A small model that answers yes/no questions on an image's attributes, trained from scratch: encoder patch size [4, 4].
Rows from block 5 of the image encoder, named by matrix and row number. Rows with one number belong to one neuron. Each number is 50 + 12 x the weight over the matrix's rms, rounded and kept within 0 to 99. All counts start at 0.
# fc1: MLP up (encoder.blocks.5.mlp.fc1.weight, 768x128), inputs 64-127
# fc2: MLP down (encoder.blocks.5.mlp.fc2.weight, 128x768, transposed), outputs 64-127
fc1.79:55 40 41 51 59 56 41 44 37 60 49 55 35 44 47 31 59 75 49 69 68 41 51 60 56 36 58 31 50 40 44 38 66 54 39 44 48 43 46 21 55 51 33 46 53 59 50 46 48 40 63 50 48 51 49 48 46 66 48 32 52 54 42 71
fc2.79:57 40 49 43 41 64 45 45 32 44 46 27 51 56 41 38 45 38 22 59 45 38 40 43 40 61 58 44 47 57 35 53 51 59 50 44 46 46 64 41 45 33 41 52 68 64 46 49 61 69 46 44 65 62 54 70 45 23 54 49 50 52 18 54
fc1.80:35 41 56 40 50 52 63 13 47 72 35 51 62 59 40 31 74 40 50 29 46 52 60 68 51 47 59 51 52 51 37 56 43 61 62 31 53 45 41 32 50 63 49 64 43 49 45 50 58 51 54 56 75 36 53 32 40 59 65 66 71 30 39 67
fc2.80:32 58 59 62 60 36 63 35 42 54 39 56 39 54 40 43 58 74 27 33 43 34 38 49 71 47 80 23 48 44 45 45 59 42 49 41 34 51 73 47 58 47 66 62 53 41 63 50 30 37 63 51 60 57 80 69 54 41 47 33 44 58 38 45
fc1.81:56 45 62 33 68 48 48 67 46 58 38 64 36 60 31 43 50 58 50 43 74 52 35 38 42 32 44 69 55 54 70 46 83 40 85 47 65 59 62 53 62 45 58 66 49 46 75 45 65 39 25 46 57 65 57 47 45 34 57 48 69 37 35 52
fc2.81:65 44 45 57 65 57 44 37 63 35 49 52 45 56 47 49 27 53 52 58 62 51 64 58 56 49 37 30 61 49 48 66 33 81 51 42 48 53 44 52 39 60 50 52 36 52 46 38 64 41 63 43 60 58 43 59 51 49 38 53 60 42 43 50
fc1.82:47 38 42 75 63 36 30 25 48 69 43 39 50 61 66 57 76 67 63 50 56 60 58 66 51 49 50 34 35 64 55 45 54 62 48 42 68 47 59 58 33 60 62 49 58 66 30 48 46 62 54 49 56 63 59 54 58 33 47 53 53 65 36 45
fc2.82:32 66 52 27 46 47 61 45 57 50 50 73 49 42 69 35 33 46 36 57 82 48 61 40 31 44 46 56 49 42 67 62 69 59 40 49 37 60 35 77 61 72 51 52 61 59 30 68 45 70 60 34 75 52 51 57 61 75 28 45 64 29 41 55
fc1.84:41 59 43 38 68 29 54 39 53 59 44 44 51 59 42 44 32 41 72 50 34 61 51 38 47 54 69 34 46 36 46 22 59 43 54 73 47 37 60 47 55 53 64 55 47 81 62 72 60 48 43 64 47 41 49 37 54 56 44 62 45 46 53 28
fc2.84:61 38 51 56 78 64 40 19 57 61 69 41 51 43 78 54 07 47 51 50 42 55 32 44 39 57 20 59 50 49 58 69 16 52 58 62 45 44 55 29 33 51 60 76 45 44 27 54 58 48 41 29 64 37 61 72 60 44 45 39 60 67 40 73
fc1.85:58 46 35 50 45 52 53 44 37 42 58 36 53 42 51 35 51 41 55 59 48 49 71 60 66 47 54 62 42 59 59 44 37 55 59 56 46 61 43 53 59 49 35 49 50 42 73 41 46 51 54 47 31 56 46 56 29 52 49 42 56 74 47 47
fc2.85:52 58 51 26 62 54 55 66 58 53 49 23 36 48 52 37 60 47 47 50 58 39 62 52 59 60 31 38 53 64 35 46 28 45 40 45 52 56 60 55 31 55 46 58 46 61 65 39 41 40 53 48 58 56 51 45 62 52 48 43 48 55 46 60
fc1.86:23 65 42 50 60 51 47 25 58 20 42 43 54 28 39 43 31 63 41 34 29 44 59 57 76 49 48 52 59 50 22 44 78 40 35 50 30 51 42 59 48 69 39 39 47 43 43 28 41 49 56 44 42 23 47 45 55 69 57 69 63 74 79 46
fc2.86:61 54 56 70 39 60 58 57 47 46 54 57 79 61 39 67 45 41 55 57 51 44 64 54 66 45 63 70 57 39 58 61 67 35 52 44 50 48 61 56 37 73 59 66 30 65 56 25 60 39 43 83 57 17 38 45 28 58 36 74 14 33 31 66
fc1.87:40 49 37 61 65 57 52 41 35 72 42 79 53 45 68 53 60 60 59 44 52 62 56 41 57 49 54 62 56 32 54 17 47 64 49 37 41 52 52 41 55 64 69 57 56 51 42 50 59 55 47 44 39 66 44 42 44 56 53 45 55 45 52 54
fc2.87:49 44 29 38 51 37 46 56 59 50 63 58 44 74 50 33 51 54 60 49 37 64 71 46 39 58 58 37 34 41 45 69 42 42 32 62 43 49 64 52 43 49 56 36 52 59 48 30 49 40 44 64 51 44 36 45 57 60 37 31 61 54 63 57
fc1.89:46 51 70 52 73 44 46 28 80 17 47 54 56 60 43 47 51 43 23 49 56 34 52 29 66 55 69 58 56 43 43 55 38 35 57 45 35 43 51 71 47 38 65 73 42 44 60 48 64 60 60 30 30 48 75 39 61 39 55 70 69 50 54 34
fc2.89:52 50 68 54 42 47 66 47 56 61 34 23 49 65 42 65 37 54 41 50 43 55 51 73 53 48 47 52 62 37 47 59 74 63 54 47 45 43 58 56 51 41 36 45 59 45 52 25 41 29 59 65 40 58 45 56 41 60 50 64 33 48 40 36
fc1.90:42 26 55 48 51 39 37 57 34 58 54 58 44 52 46 31 31 46 38 54 46 38 63 51 33 55 56 44 46 67 66 51 57 47 52 29 59 61 52 44 38 56 43 42 52 52 57 47 70 55 65 60 65 39 46 40 48 37 45 56 63 63 52 55
fc2.90:47 65 38 52 50 60 45 46 37 54 48 47 50 53 47 65 45 41 65 47 63 49 48 31 45 75 55 57 52 44 74 36 53 44 50 55 46 51 38 48 65 53 57 37 50 52 36 56 58 38 52 73 52 54 52 41 65 53 44 42 51 37 45 55
fc1.91:37 33 42 46 42 57 60 72 54 63 52 37 80 36 48 61 54 41 53 59 61 58 55 36 49 72 55 55 54 63 43 56 59 54 50 37 40 45 50 48 61 46 48 14 41 49 48 42 76 38 50 37 56 61 47 46 41 47 54 52 61 34 23 36
fc2.91:40 44 46 45 48 53 59 51 30 54 45 32 52 48 41 58 56 39 50 56 43 66 47 49 62 64 23 29 52 59 47 56 57 54 57 63 40 47 56 46 68 42 48 37 56 18 63 42 50 62 59 52 37 43 43 66 55 60 51 58 47 63 76 47
fc1.92:55 51 23 52 51 44 64 61 35 47 56 57 55 39 68 46 60 52 84 44 54 68 31 42 57 61 42 28 34 61 54 34 51 54 42 45 45 62 54 46 35 42 50 67 60 57 76 62 29 39 25 47 32 43 68 59 70 33 45 52 33 34 69 33
fc2.92:51 32 60 61 41 44 36 65 50 55 69 61 37 40 32 58 39 42 49 58 46 68 50 32 31 37 36 50 27 31 82 56 25 29 48 39 32 61 19 50 36 60 38 38 36 37 75 28 47 58 56 48 25 50 39 24 54 60 54 25 66 58 57 20
fc1.93:53 62 46 61 65 49 48 55 25 58 44 60 35 26 40 52 32 46 29 53 64 71 46 38 53 58 61 57 84 56 56 69 70 47 59 28 43 41 30 54 52 41 54 45 34 49 65 52 25 51 67 29 59 52 29 54 41 47 59 33 30 54 18 53
fc2.93:47 35 78 49 42 44 38 59 45 42 57 41 44 54 37 40 64 64 73 56 36 67 45 37 37 24 35 49 54 60 48 54 58 29 54 43 58 52 54 42 63 72 35 42 56 67 44 49 58 67 46 37 46 46 49 38 32 39 53 48 25 55 59 52
fc1.94:56 48 38 47 54 51 47 49 57 49 46 68 59 14 46 54 47 61 48 57 67 51 58 38 69 51 40 60 51 36 48 66 39 53 45 47 45 54 77 42 45 49 57 71 49 55 54 62 63 39 41 47 55 51 45 51 27 64 44 42 43 60 37 34
fc2.94:60 54 50 66 29 36 61 61 51 53 51 36 46 54 49 69 52 63 42 47 49 57 53 60 70 41 57 66 66 43 35 52 74 36 53 36 51 47 44 28 52 56 40 74 54 51 57 55 35 56 57 59 48 36 43 47 53 19 63 51 59 53 63 43
fc1.95:59 53 51 62 70 63 79 45 54 15 58 11 61 29 42 58 59 47 64 41 38 54 55 53 50 48 50 57 44 48 36 57 60 31 38 95 50 33 47 31 39 67 56 54 70 59 34 48 63 29 53 66 55 63 60 37 60 14 27 44 51 28 47 60
fc2.95:62 42 58 55 54 53 60 44 41 50 70 40 62 48 48 46 46 92 39 40 54 21 68 55 72 51 62 49 48 30 61 35 73 33 59 80 40 72 40 47 57 68 52 47 48 41 40 40 61 47 40 42 55 46 53 17 41 39 26 43 25 45 61 59
fc1.96:38 45 23 50 47 21 75 21 68 66 23 43 55 44 34 47 41 50 99 57 37 40 31 35 55 67 42 32 34 63 34 47 55 62 41 55 25 47 57 47 54 34 23 44 56 47 43 46 49 49 53 73 45 48 24 59 57 65 58 63 52 43 73 61
fc2.96:11 53 72 68 89 27 74 65 64 50 40 74 62 35 57 55 65 52 33 61 82 55 80 59 45 59 42 64 34 57 57 56 43 57 24 36 38 71 45 72 66 40 43 50 70 57 50 43 16 70 35 56 51 44 53 56 23 60 69 46 46 53 76 71
fc1.97:46 61 44 54 41 47 74 71 44 63 47 60 44 40 43 61 53 30 38 61 43 49 49 55 44 63 56 55 68 56 61 48 33 48 38 37 36 53 39 57 34 59 36 50 36 58 38 40 36 52 75 38 39 36 57 38 49 65 60 38 69 46 51 53
fc2.97:46 30 28 40 47 28 50 42 67 63 35 59 46 63 54 44 42 60 34 46 54 50 34 44 43 39 33 46 34 53 62 49 65 51 52 57 69 72 45 50 50 61 63 45 52 46 46 46 37 36 48 41 37 53 56 26 39 36 56 51 25 60 49 64
fc1.98:58 50 32 52 48 30 47 43 68 54 58 62 49 51 48 39 48 45 40 46 52 65 49 42 42 48 47 36 56 36 50 37 52 47 51 33 50 43 40 62 44 70 43 32 66 68 46 50 40 49 67 53 41 72 49 52 38 38 47 53 58 51 42 46
fc2.98:47 25 54 46 42 69 49 50 52 41 48 64 26 65 47 50 41 58 45 46 58 48 41 55 41 66 45 47 58 68 42 76 43 44 53 52 36 59 58 41 53 56 68 36 41 43 42 35 55 57 49 34 54 57 61 51 76 71 54 49 53 43 48 51
fc1.100:53 70 58 46 44 36 51 26 40 59 46 26 46 64 52 70 38 37 54 44 52 56 49 77 54 61 58 44 40 78 61 47 40 46 42 29 50 58 52 58 61 36 60 66 44 36 48 39 40 46 39 46 52 52 46 48 39 62 52 51 57 34 64 65
fc2.100:61 50 50 51 63 58 46 75 60 60 33 68 42 56 50 47 48 48 53 41 56 43 41 60 45 46 65 57 57 46 42 42 63 65 48 43 49 43 47 51 44 61 47 34 62 28 63 42 51 52 50 40 51 54 60 51 63 54 50 19 64 50 34 33
fc1.101:43 44 31 32 42 40 43 37 61 61 43 47 64 26 52 67 46 43 53 63 42 61 67 40 53 71 65 38 51 43 65 34 51 41 43 20 60 35 49 36 54 38 50 50 52 69 38 40 35 36 46 65 57 69 40 42 56 48 45 36 34 68 52 52
fc2.101:79 43 47 62 45 50 38 52 44 69 36 24 69 54 47 47 45 61 47 50 43 54 54 72 63 54 59 45 60 43 65 45 40 64 65 67 64 33 45 37 55 51 42 60 51 17 47 37 42 33 42 26 66 31 19 66 68 42 42 40 79 23 52 42
fc1.103:45 52 38 44 42 43 56 53 45 32 40 56 64 43 59 51 50 49 44 54 58 40 60 39 42 70 47 52 65 29 35 43 44 51 54 40 69 65 51 68 68 58 48 50 43 51 39 67 51 27 27 41 47 57 39 44 49 50 50 51 58 49 39 58
fc2.103:38 37 51 27 47 53 51 33 52 38 39 31 52 48 54 51 45 47 54 53 35 51 62 65 58 30 48 61 60 48 46 65 47 44 63 57 45 59 51 49 61 56 43 40 47 36 55 52 43 36 53 66 47 55 51 37 43 65 71 40 48 39 48 50
fc1.104:63 52 23 58 47 55 43 42 55 68 54 51 42 61 35 61 29 34 70 69 59 47 47 55 40 65 35 44 56 72 26 71 33 22 41 78 65 49 52 58 41 51 42 35 68 53 43 44 49 43 37 51 63 58 40 66 48 59 54 55 52 71 57 66
fc2.104:52 55 39 46 66 40 57 46 39 43 54 74 61 53 57 45 73 56 63 43 35 35 60 45 44 45 20 48 58 48 20 63 47 61 41 48 52 52 54 56 52 62 53 52 53 16 47 41 48 63 41 49 64 58 66 61 67 47 49 67 46 42 52 60
fc1.106:59 49 22 65 29 56 26 48 45 49 66 48 64 36 51 51 43 45 64 32 53 58 73 75 72 52 54 44 39 58 53 52 54 51 52 47 63 44 25 60 57 38 50 55 31 38 63 60 58 44 54 47 49 61 56 47 62 30 48 53 66 45 43 53
fc2.106:49 49 55 62 37 48 48 48 48 56 42 46 52 45 39 51 61 44 40 53 62 57 44 47 55 53 54 51 64 46 45 40 38 47 49 52 54 45 57 42 37 40 35 61 57 47 39 52 41 53 75 46 72 47 63 38 49 52 44 60 51 55 55 54
fc1.107:43 53 49 38 43 72 26 34 45 39 55 57 48 29 53 65 51 38 47 52 51 60 40 52 44 61 43 52 70 54 37 38 36 48 54 45 27 44 39 74 53 42 61 48 48 49 43 46 52 34 63 28 42 43 55 45 45 46 47 74 45 26 49 54
fc2.107:46 35 53 28 32 31 51 57 69 61 29 53 51 60 78 54 51 76 55 60 56 35 43 37 46 47 50 49 44 48 29 39 44 55 40 61 39 42 46 60 44 62 65 41 41 64 64 57 50 42 67 50 53 20 57 47 41 61 69 83 46 36 54 60
fc1.108:51 36 43 39 48 44 57 42 49 53 42 56 75 52 48 46 73 41 70 62 48 55 51 46 46 39 47 41 42 61 40 28 43 52 60 39 61 44 42 33 47 41 48 46 66 51 55 63 38 65 54 50 21 68 43 55 66 39 63 56 55 27 47 43
fc2.108:38 42 50 57 36 64 59 58 64 46 56 64 41 51 33 66 61 49 55 51 51 57 58 55 53 57 45 65 45 46 67 46 55 64 69 51 49 47 52 62 42 41 75 65 41 68 53 55 47 60 43 44 41 63 32 69 48 66 53 62 55 58 41 53