From a checkpoint of a small model that answers yes/no questions on an image's attributes: soap at rate 0.0035, batches of 128.
Rows from block 5 of the image encoder of a small model that answers yes/no questions on an image's attributes, named by matrix and row number. Rows with one number belong to one neuron. Each number is 500 + 25 x the weight over its row's rms, rounded and kept within 0 to 999. All counts start at 0. Numbers have three digits each.
After each neuron's rows are labels from the 100 images, of 14976, where the neuron reaches its highest value: "top examples" is what is common among them; "colour at peak" is the nearest of a few named colours to the mean colour under the peak. Only what is clearly more common there than usual is listed. The data: telescope images of galaxies (Galaxy Zoo DECaLS). In brackets: how many of the 100.
# fc1: MLP up (encoder.blocks.5.mlp.fc1.weight, 768x128), inputs 64-127
# fc2: MLP down (encoder.blocks.5.mlp.fc2.weight, 128x768, transposed), outputs 64-127

fc1.448:515483487510484505499509497471518500553482498496489483492491436528512461560497468481507478513489479501459504447497457476526529515561511548497526463514498535491529503489538525509492497539538503
fc2.448:506478523507510499505503449458513557511462469515500466505520498540529492493538501510489560475467489512499496488506489513530537497490502444466467520495487462509536512551488494516501500497469517
top examples: roundness: round (80)
colour at peak: brown (88)

fc1.235:481519454484512518515522472501491515510473469494526505512527509478489505492515522456540485509497537500487447485555514508530520501496486529472518546475506507561417516503507500492471484496493483
fc2.235:505484514474523532522546457517516463492484494518520508482494524531497484495517478539534520504530449465501446468480489517451487479508465531515470502557506532520501492513448504481481455504493516
top examples: shape: featured or disk (62); edge-on disk: no (58); bar: no (39)
colour at peak: brown (36)

fc1.292:520533517532466499496512537481526498492539500543519519486481511473483448463517467517499438516497526488500465509499526499496503492494512492492509489526460467442508549463507486468484502516490539
fc2.292:519499497447464484503516465483470485508488510542459497458509488509492499555507449485531475478511478498498484524494461496481487539500428450533453517470497478480540541480485496481487481501502494
top examples: edge-on disk: no (90); shape: featured or disk (90); spiral arms: yes (68)
colour at peak: brown (80)

fc1.372:514526531493504513524499462496503493553513508498501488525524518519501476508515508487496542471491477536513483500540529499531511482516446490429515503449490499481537499478480510494520526478491496
fc2.372:530520455554491503489456473442499528469460476498493511493485533506517476509493523507504439483495472511532451479493484504460499499535485477506488506447495508494487484504506510482476545512522517
top examples: edge-on disk: no (97); shape: featured or disk (97); spiral arms: yes (93)
colour at peak: brown (78)

fc1.681:512506527507515486531541494503473483519530517523465508484481482518541528496492526522487510516494461502464570518487467481499497493494512497494455483507466519501531536551474449501514487478456517
fc2.681:485517508455496496511553490489491500523496474498461483516470492444511541468445471500504512509516472514462503471466470499502490458493518521478515505541481521495521496510533498471500493474492503
top examples: shape: featured or disk (78); edge-on disk: no (75); spiral arms: yes (52)
colour at peak: grey (59)

fc1.603:499484531522476500475461486522525534486493542555526468502483473503535508551502515550510493495497532485484490500525491508510464517536515450469525486476496484502499511489491558492489478489499435
fc2.603:527499491518488527514523522482494473501502524491467470534458481501494508488473498473550488537448513491491494534505514485483459488451473508497459472543504513446530513489505516486520523472465495
top examples: spiral arms: yes (90); bulge size: small (64); spiral winding: tight (63)
colour at peak: brown (33)

fc1.454:459565482519469546502447503498491469502502502503515512485496500507468493500504496472517483483474497489524471487494528501487523508506485460544560477523500488480532528512479493467565517501478515
fc2.454:513489447496484476529513481538529488476519513519526486468452474499467499511494543480533492496530537510529528437506490513447487559498471477510478463497483456549534535499486485470483468461503520
top examples: edge-on disk: no (55); spiral arms: yes (42); bar: no (40)
colour at peak: grey (57)

fc1.197:503550510483499508529448449519551521520480500521523485493542521469452512482523479498488501454535488513538518484501517503491505479528480501510466474559485499505512477475508475524524474487494500
fc2.197:478473430468499481501482488541485512528512485524490484545537479510494470464468535483568508501518527518505523476501492490471528504510484483545491480487498542465495531471551514509526502481498499
top examples: roundness: cigar-shaped (26)
colour at peak: brown (34)

fc1.662:504517505510462531486494525557493511458537503510568463465474514521483448539481501475485480493459477484497437510475511522499482494530511504530492470510561484517536524531488523526484498472527542
fc2.662:533543468537509511477466493489547473535558503529477481567514467494472492471488561531502512520478524486442532480475522507523506489513487474495437520519541489524531550482475471484511446539485508
top examples: spiral arms: yes (41); bar: no (35)
colour at peak: grey (52); brown (45)

fc1.735:484515470493437512520460489486517489497498460517554497514493507480507513492503489454499486479491509497487477516496493497487508483526493521543491497489502540485538507567474501555473479449486528
fc2.735:483469485474538506497522522485522504458515474497496501513545507520473473510516509471500563508491516477516493485503495502483461481535504501522475487517519477495509530483531527535520512480505449
top examples: spiral arms: yes (53); bar: no (45); spiral winding: tight (36)
colour at peak: brown (51)

fc1.210:506512496490463484495481535467466485521466533464473551474499508486467513506493490516467531521471529520507498524501495424465514517494505530525518462445534473506472463502477495476531472467489531
fc2.210:469500497490523493510498525525462508554517540494463507566514474493506495538480479496499512538469527513459549470489513477481516493495518510492509495495525505527496454475476501529480462529516484
top examples: roundness: round (92)
colour at peak: grey (94)

fc1.722:478507494472493505480440498484522501492496522482471470477525496516519481500497493452498497467494483496482485505481460490459471528483516527458511483508484449536463517501491521523489516522540451
fc2.722:526543521497459494503526500490475490485471471532455525506519515489445489507505517499498489475501508528525529518508500474491478478467546474518446522464453485499508542495474491513503514495500481
top examples: edge-on disk: no (51); spiral arms: yes (45); bar: no (30)
colour at peak: brown (35)

fc1.546:504526450481520522551517494491488484545441527477521536509515532489491488466486461496483548489479493514505495496561513492479522518497481481498520492478489468518534490450501507487500510528527511
fc2.546:507518449503526515499498469503540525507499513530469494503519508494505471516509496538508486506514477528486540512496475492433531470500532472493525452523491506526525496471447488527485485487546500
top examples: roundness: round (74)
colour at peak: brown (64)

fc1.551:502497482517458501479482465507515442534503485508547467507440503481461526522479495499478501459522483519481520501539506505444517482503539507491499498524503484504514509538519512496492487479504533
fc2.551:504492500532537457472522488495530517496509487508506476492510518474476493521525482508520494530480541502502484467504459515495488510507438485533512505440546520541489512523501521511453536503525524
top examples: edge-on disk: no (96); spiral arms: yes (88); spiral winding: tight (66)
colour at peak: brown (57); grey (33)

fc1.578:526545530485522511459469524507503546527521529500527480535524478482540496509531524503521500469507452506517457527496500489459483471474503525478450553497531487531516499459513499532500482483514517
fc2.578:507523519514491484470540493490487481523465490510513549520486489537528511473506481492442508491533534481544493504500510581530490513484492480486527500473543519502459486511489504531501475508487518
top examples: shape: featured or disk (98); edge-on disk: no (97); spiral arms: yes (92)
colour at peak: brown (37)

fc1.205:508495542509487536524501509473497460526543477490512495495465485504499557486530458504512503487495488486526506486478514471450473525512473498515551496540472527499533505507527510514524518493514510
fc2.205:478489523456487494491537453507517476512468531542546509484508501531465491541522514510495522507480505482509483466486483519549489457478512513491498469469530471474501489531479514500520481503508499
top examples: roundness: cigar-shaped (46); edge-on disk: yes (44)
colour at peak: grey (48); brown (31)

fc1.440:503544540510464478450470465503483525522497523533545500481545487486524492479504471519505523497451540539529474497525474491511538537521501466477451550480513516522503472517511519507458545539512501
fc2.440:481517480536477499488497509519524479466515520485477525468473489523542505527550518541515468477508512486500512537504527465525518519494459503566500492480495498497478546479534496504502505474470479
top examples: roundness: in between (64)
colour at peak: grey (91)

fc1.527:475519511504496523507491527494522519510523539507502533488465545470480492533481488496506466486479525496531510474500508520532481528563539517514508468479492495450509486505481485476572558506533490
fc2.527:556492506523482491474496517460520480492538458479499496456533475471509481504504517508505492472503516581469482485472532523535494517528516511529474500529504492525495543516537508506512487511486481
top examples: shape: featured or disk (79); edge-on disk: no (67); spiral arms: yes (59)
colour at peak: grey (45); brown (38)

fc1.518:506475432496500483555548446468545521446471497460510497526507511533464445495487506505541520477478534494483480494507519484505464501524504455539514509447547498521526499485483478512481505494450525
fc2.518:540522470500492501457504521497534478483520472467517517469472504534534477544480453488457517451487536530525480538507491485484501484521524482526451513505480544470483449513538476528535511503509503
top examples: spiral arms: yes (44); bulge size: small (27)
colour at peak: brown (50); grey (30)

fc1.754:491517506508497523542518523454532542506526480503464499490515509503484520489547502485517493463502429525511485476520475492471474544485545503499455537508488506487481452510495527531486514514442470
fc2.754:452464476468466516533477488512509522467533549494503480494505509494513480555497458489510485485477463560473468480468510539498495465497537497507536506564491460496513494471518490509530494492514528
top examples: roundness: round (71)
colour at peak: brown (35)

fc1.131:490512528527503481500440539527501481498524467487514496496506492481525459485447486437484466510492529480502526538499513508483555548512517497490490466474538514533508492485503486470539477518507524
fc2.131:495540512478511489463491486534478540464497496551502441504490528450531491518473480535492482489489494493456514480458505512517483495499479518483479511437473479542517504496509483508495511476488486
top examples: edge-on disk: no (63); bar: no (54); spiral arms: yes (52)
colour at peak: brown (67)

fc1.144:485512493505499502475514514497483534470463493511478495493545479477497497499495518485525477462489529513494531521516516471519471437470526455562514479502483480514482494530498442547483528504492468
fc2.144:498462507488536510494474558517507514516499480511519522457484498494473565467561520498455463467549514535545477531535532495500498475491510463533505449480498453511505476510515450527517494504512453
top examples: spiral arms: yes (76); bulge size: small (49); spiral winding: tight (48)
colour at peak: brown (42); grey (32)

fc1.689:536470534502463462543529503502509477523513500462503538484500513498546491518542484532533519494524458497502539498474528441510458496551520461528526504482485539502522473486512518481447507528454473
fc2.689:502498501442525516527470485521494494519522497496520473501526507479524495530501504487521491513438524513510473518437514502463427480516478508480529504491501541500489546507482500514502455502472539
top examples: shape: featured or disk (67)
colour at peak: brown (58); grey (31)

fc1.601:496486474491523507421512504521470505502557486502492455498497466462478481529519523522505505496480450535509515487465524550481473535507491522484502515502455552545521533476499497454509481519526480
fc2.601:542503492496539513475533500527548541481521457484501508497500474550533493493514529522484544514481522532499548496489467461503468508517471495500474528505476502493522494532476455485466477482464531
top examples: spiral arms: yes (55); bar: no (47); spiral winding: tight (40)
colour at peak: brown (56)

fc1.751:463504560493530506544531487477487543467461505549515492513518517465469456485485489516503483523492504474498527477531502495512503455531504505526545493509477501485457522470530492466487521502470492
fc2.751:461490462500479504455469475494507492482514451515484497417513496515507490507497470506508467515527493455531457463535520498450488521509550520540520493491487531494505519479464509508506501517484496
top examples: roundness: round (98)
colour at peak: brown (67)

fc1.328:480529506498550492478446433492503505496509468485434453494525555502521461571486511521502546472467480476481482450509454452540513499511505522513517514498485487465493484489501527485484512519513533
fc2.328:499513519540482483476549515474478489501483508547463498494490493523461513502471518473505473523460519526529523528476509496503477524493502520498494502510461487476481493468528454505472530501483492
top examples: edge-on disk: no (84); spiral arms: yes (77); spiral winding: tight (55)
colour at peak: grey (76)

fc1.744:535452490515563439500466517498481498502515510523482508531499516509449495475507492512451486513496519496480516393512499472502475488517530507488489479541474489474507524503505495496526508525484509
fc2.744:496471529503504508485507445477497491534501519488489503492446486486516453521517485498504494501496523512500498524501489519543500475459480447522485517463528507473486522487513466447483496487474479
top examples: roundness: round (96)
colour at peak: grey (98)

fc1.746:550534495499468523463463474463468460504509482511458520475499486452529445481482486489504477519480495481552482530451491459529510515512540484518473505453517492508511514482471510491485466501476498
fc2.746:484449508525469531530504511459490541462484517536527474518498463533505512485530459548504528504568484505500442501492538467520491526531466462510473503499488513487495503503488524548510528512501487
top examples: shape: featured or disk (64); edge-on disk: yes (36)
colour at peak: brown (57); grey (37)

fc1.737:497487521506526465498515492517517487470503506498530515475472547528460471490490511521505452532477532510514510496523496478510498474479507535493523467510494530476511475526539451530480464474513477
fc2.737:466495507540481471516510551488543517496477500491478491450514478494465520533541528461482514482470503516534499457524445543498479489523473466501518537473501489495534487518502547502511481488501525
top examples: roundness: in between (80)
colour at peak: brown (81)

fc1.582:520502508478541523488518493469554486492462487491541476533483520507480502493517528514497499489472464493526517492485499435489480512470499496493511495517483460513569491493530470495510506487502529
fc2.582:478519519545549484491506521531501524483496469533502504500518501534507496507484509496500484502512490470501489534535538463528478492511509499509550501469492492539502495481537513488485503436445502
top examples: shape: featured or disk (61); edge-on disk: no (50); spiral arms: yes (41)
colour at peak: brown (49); grey (31)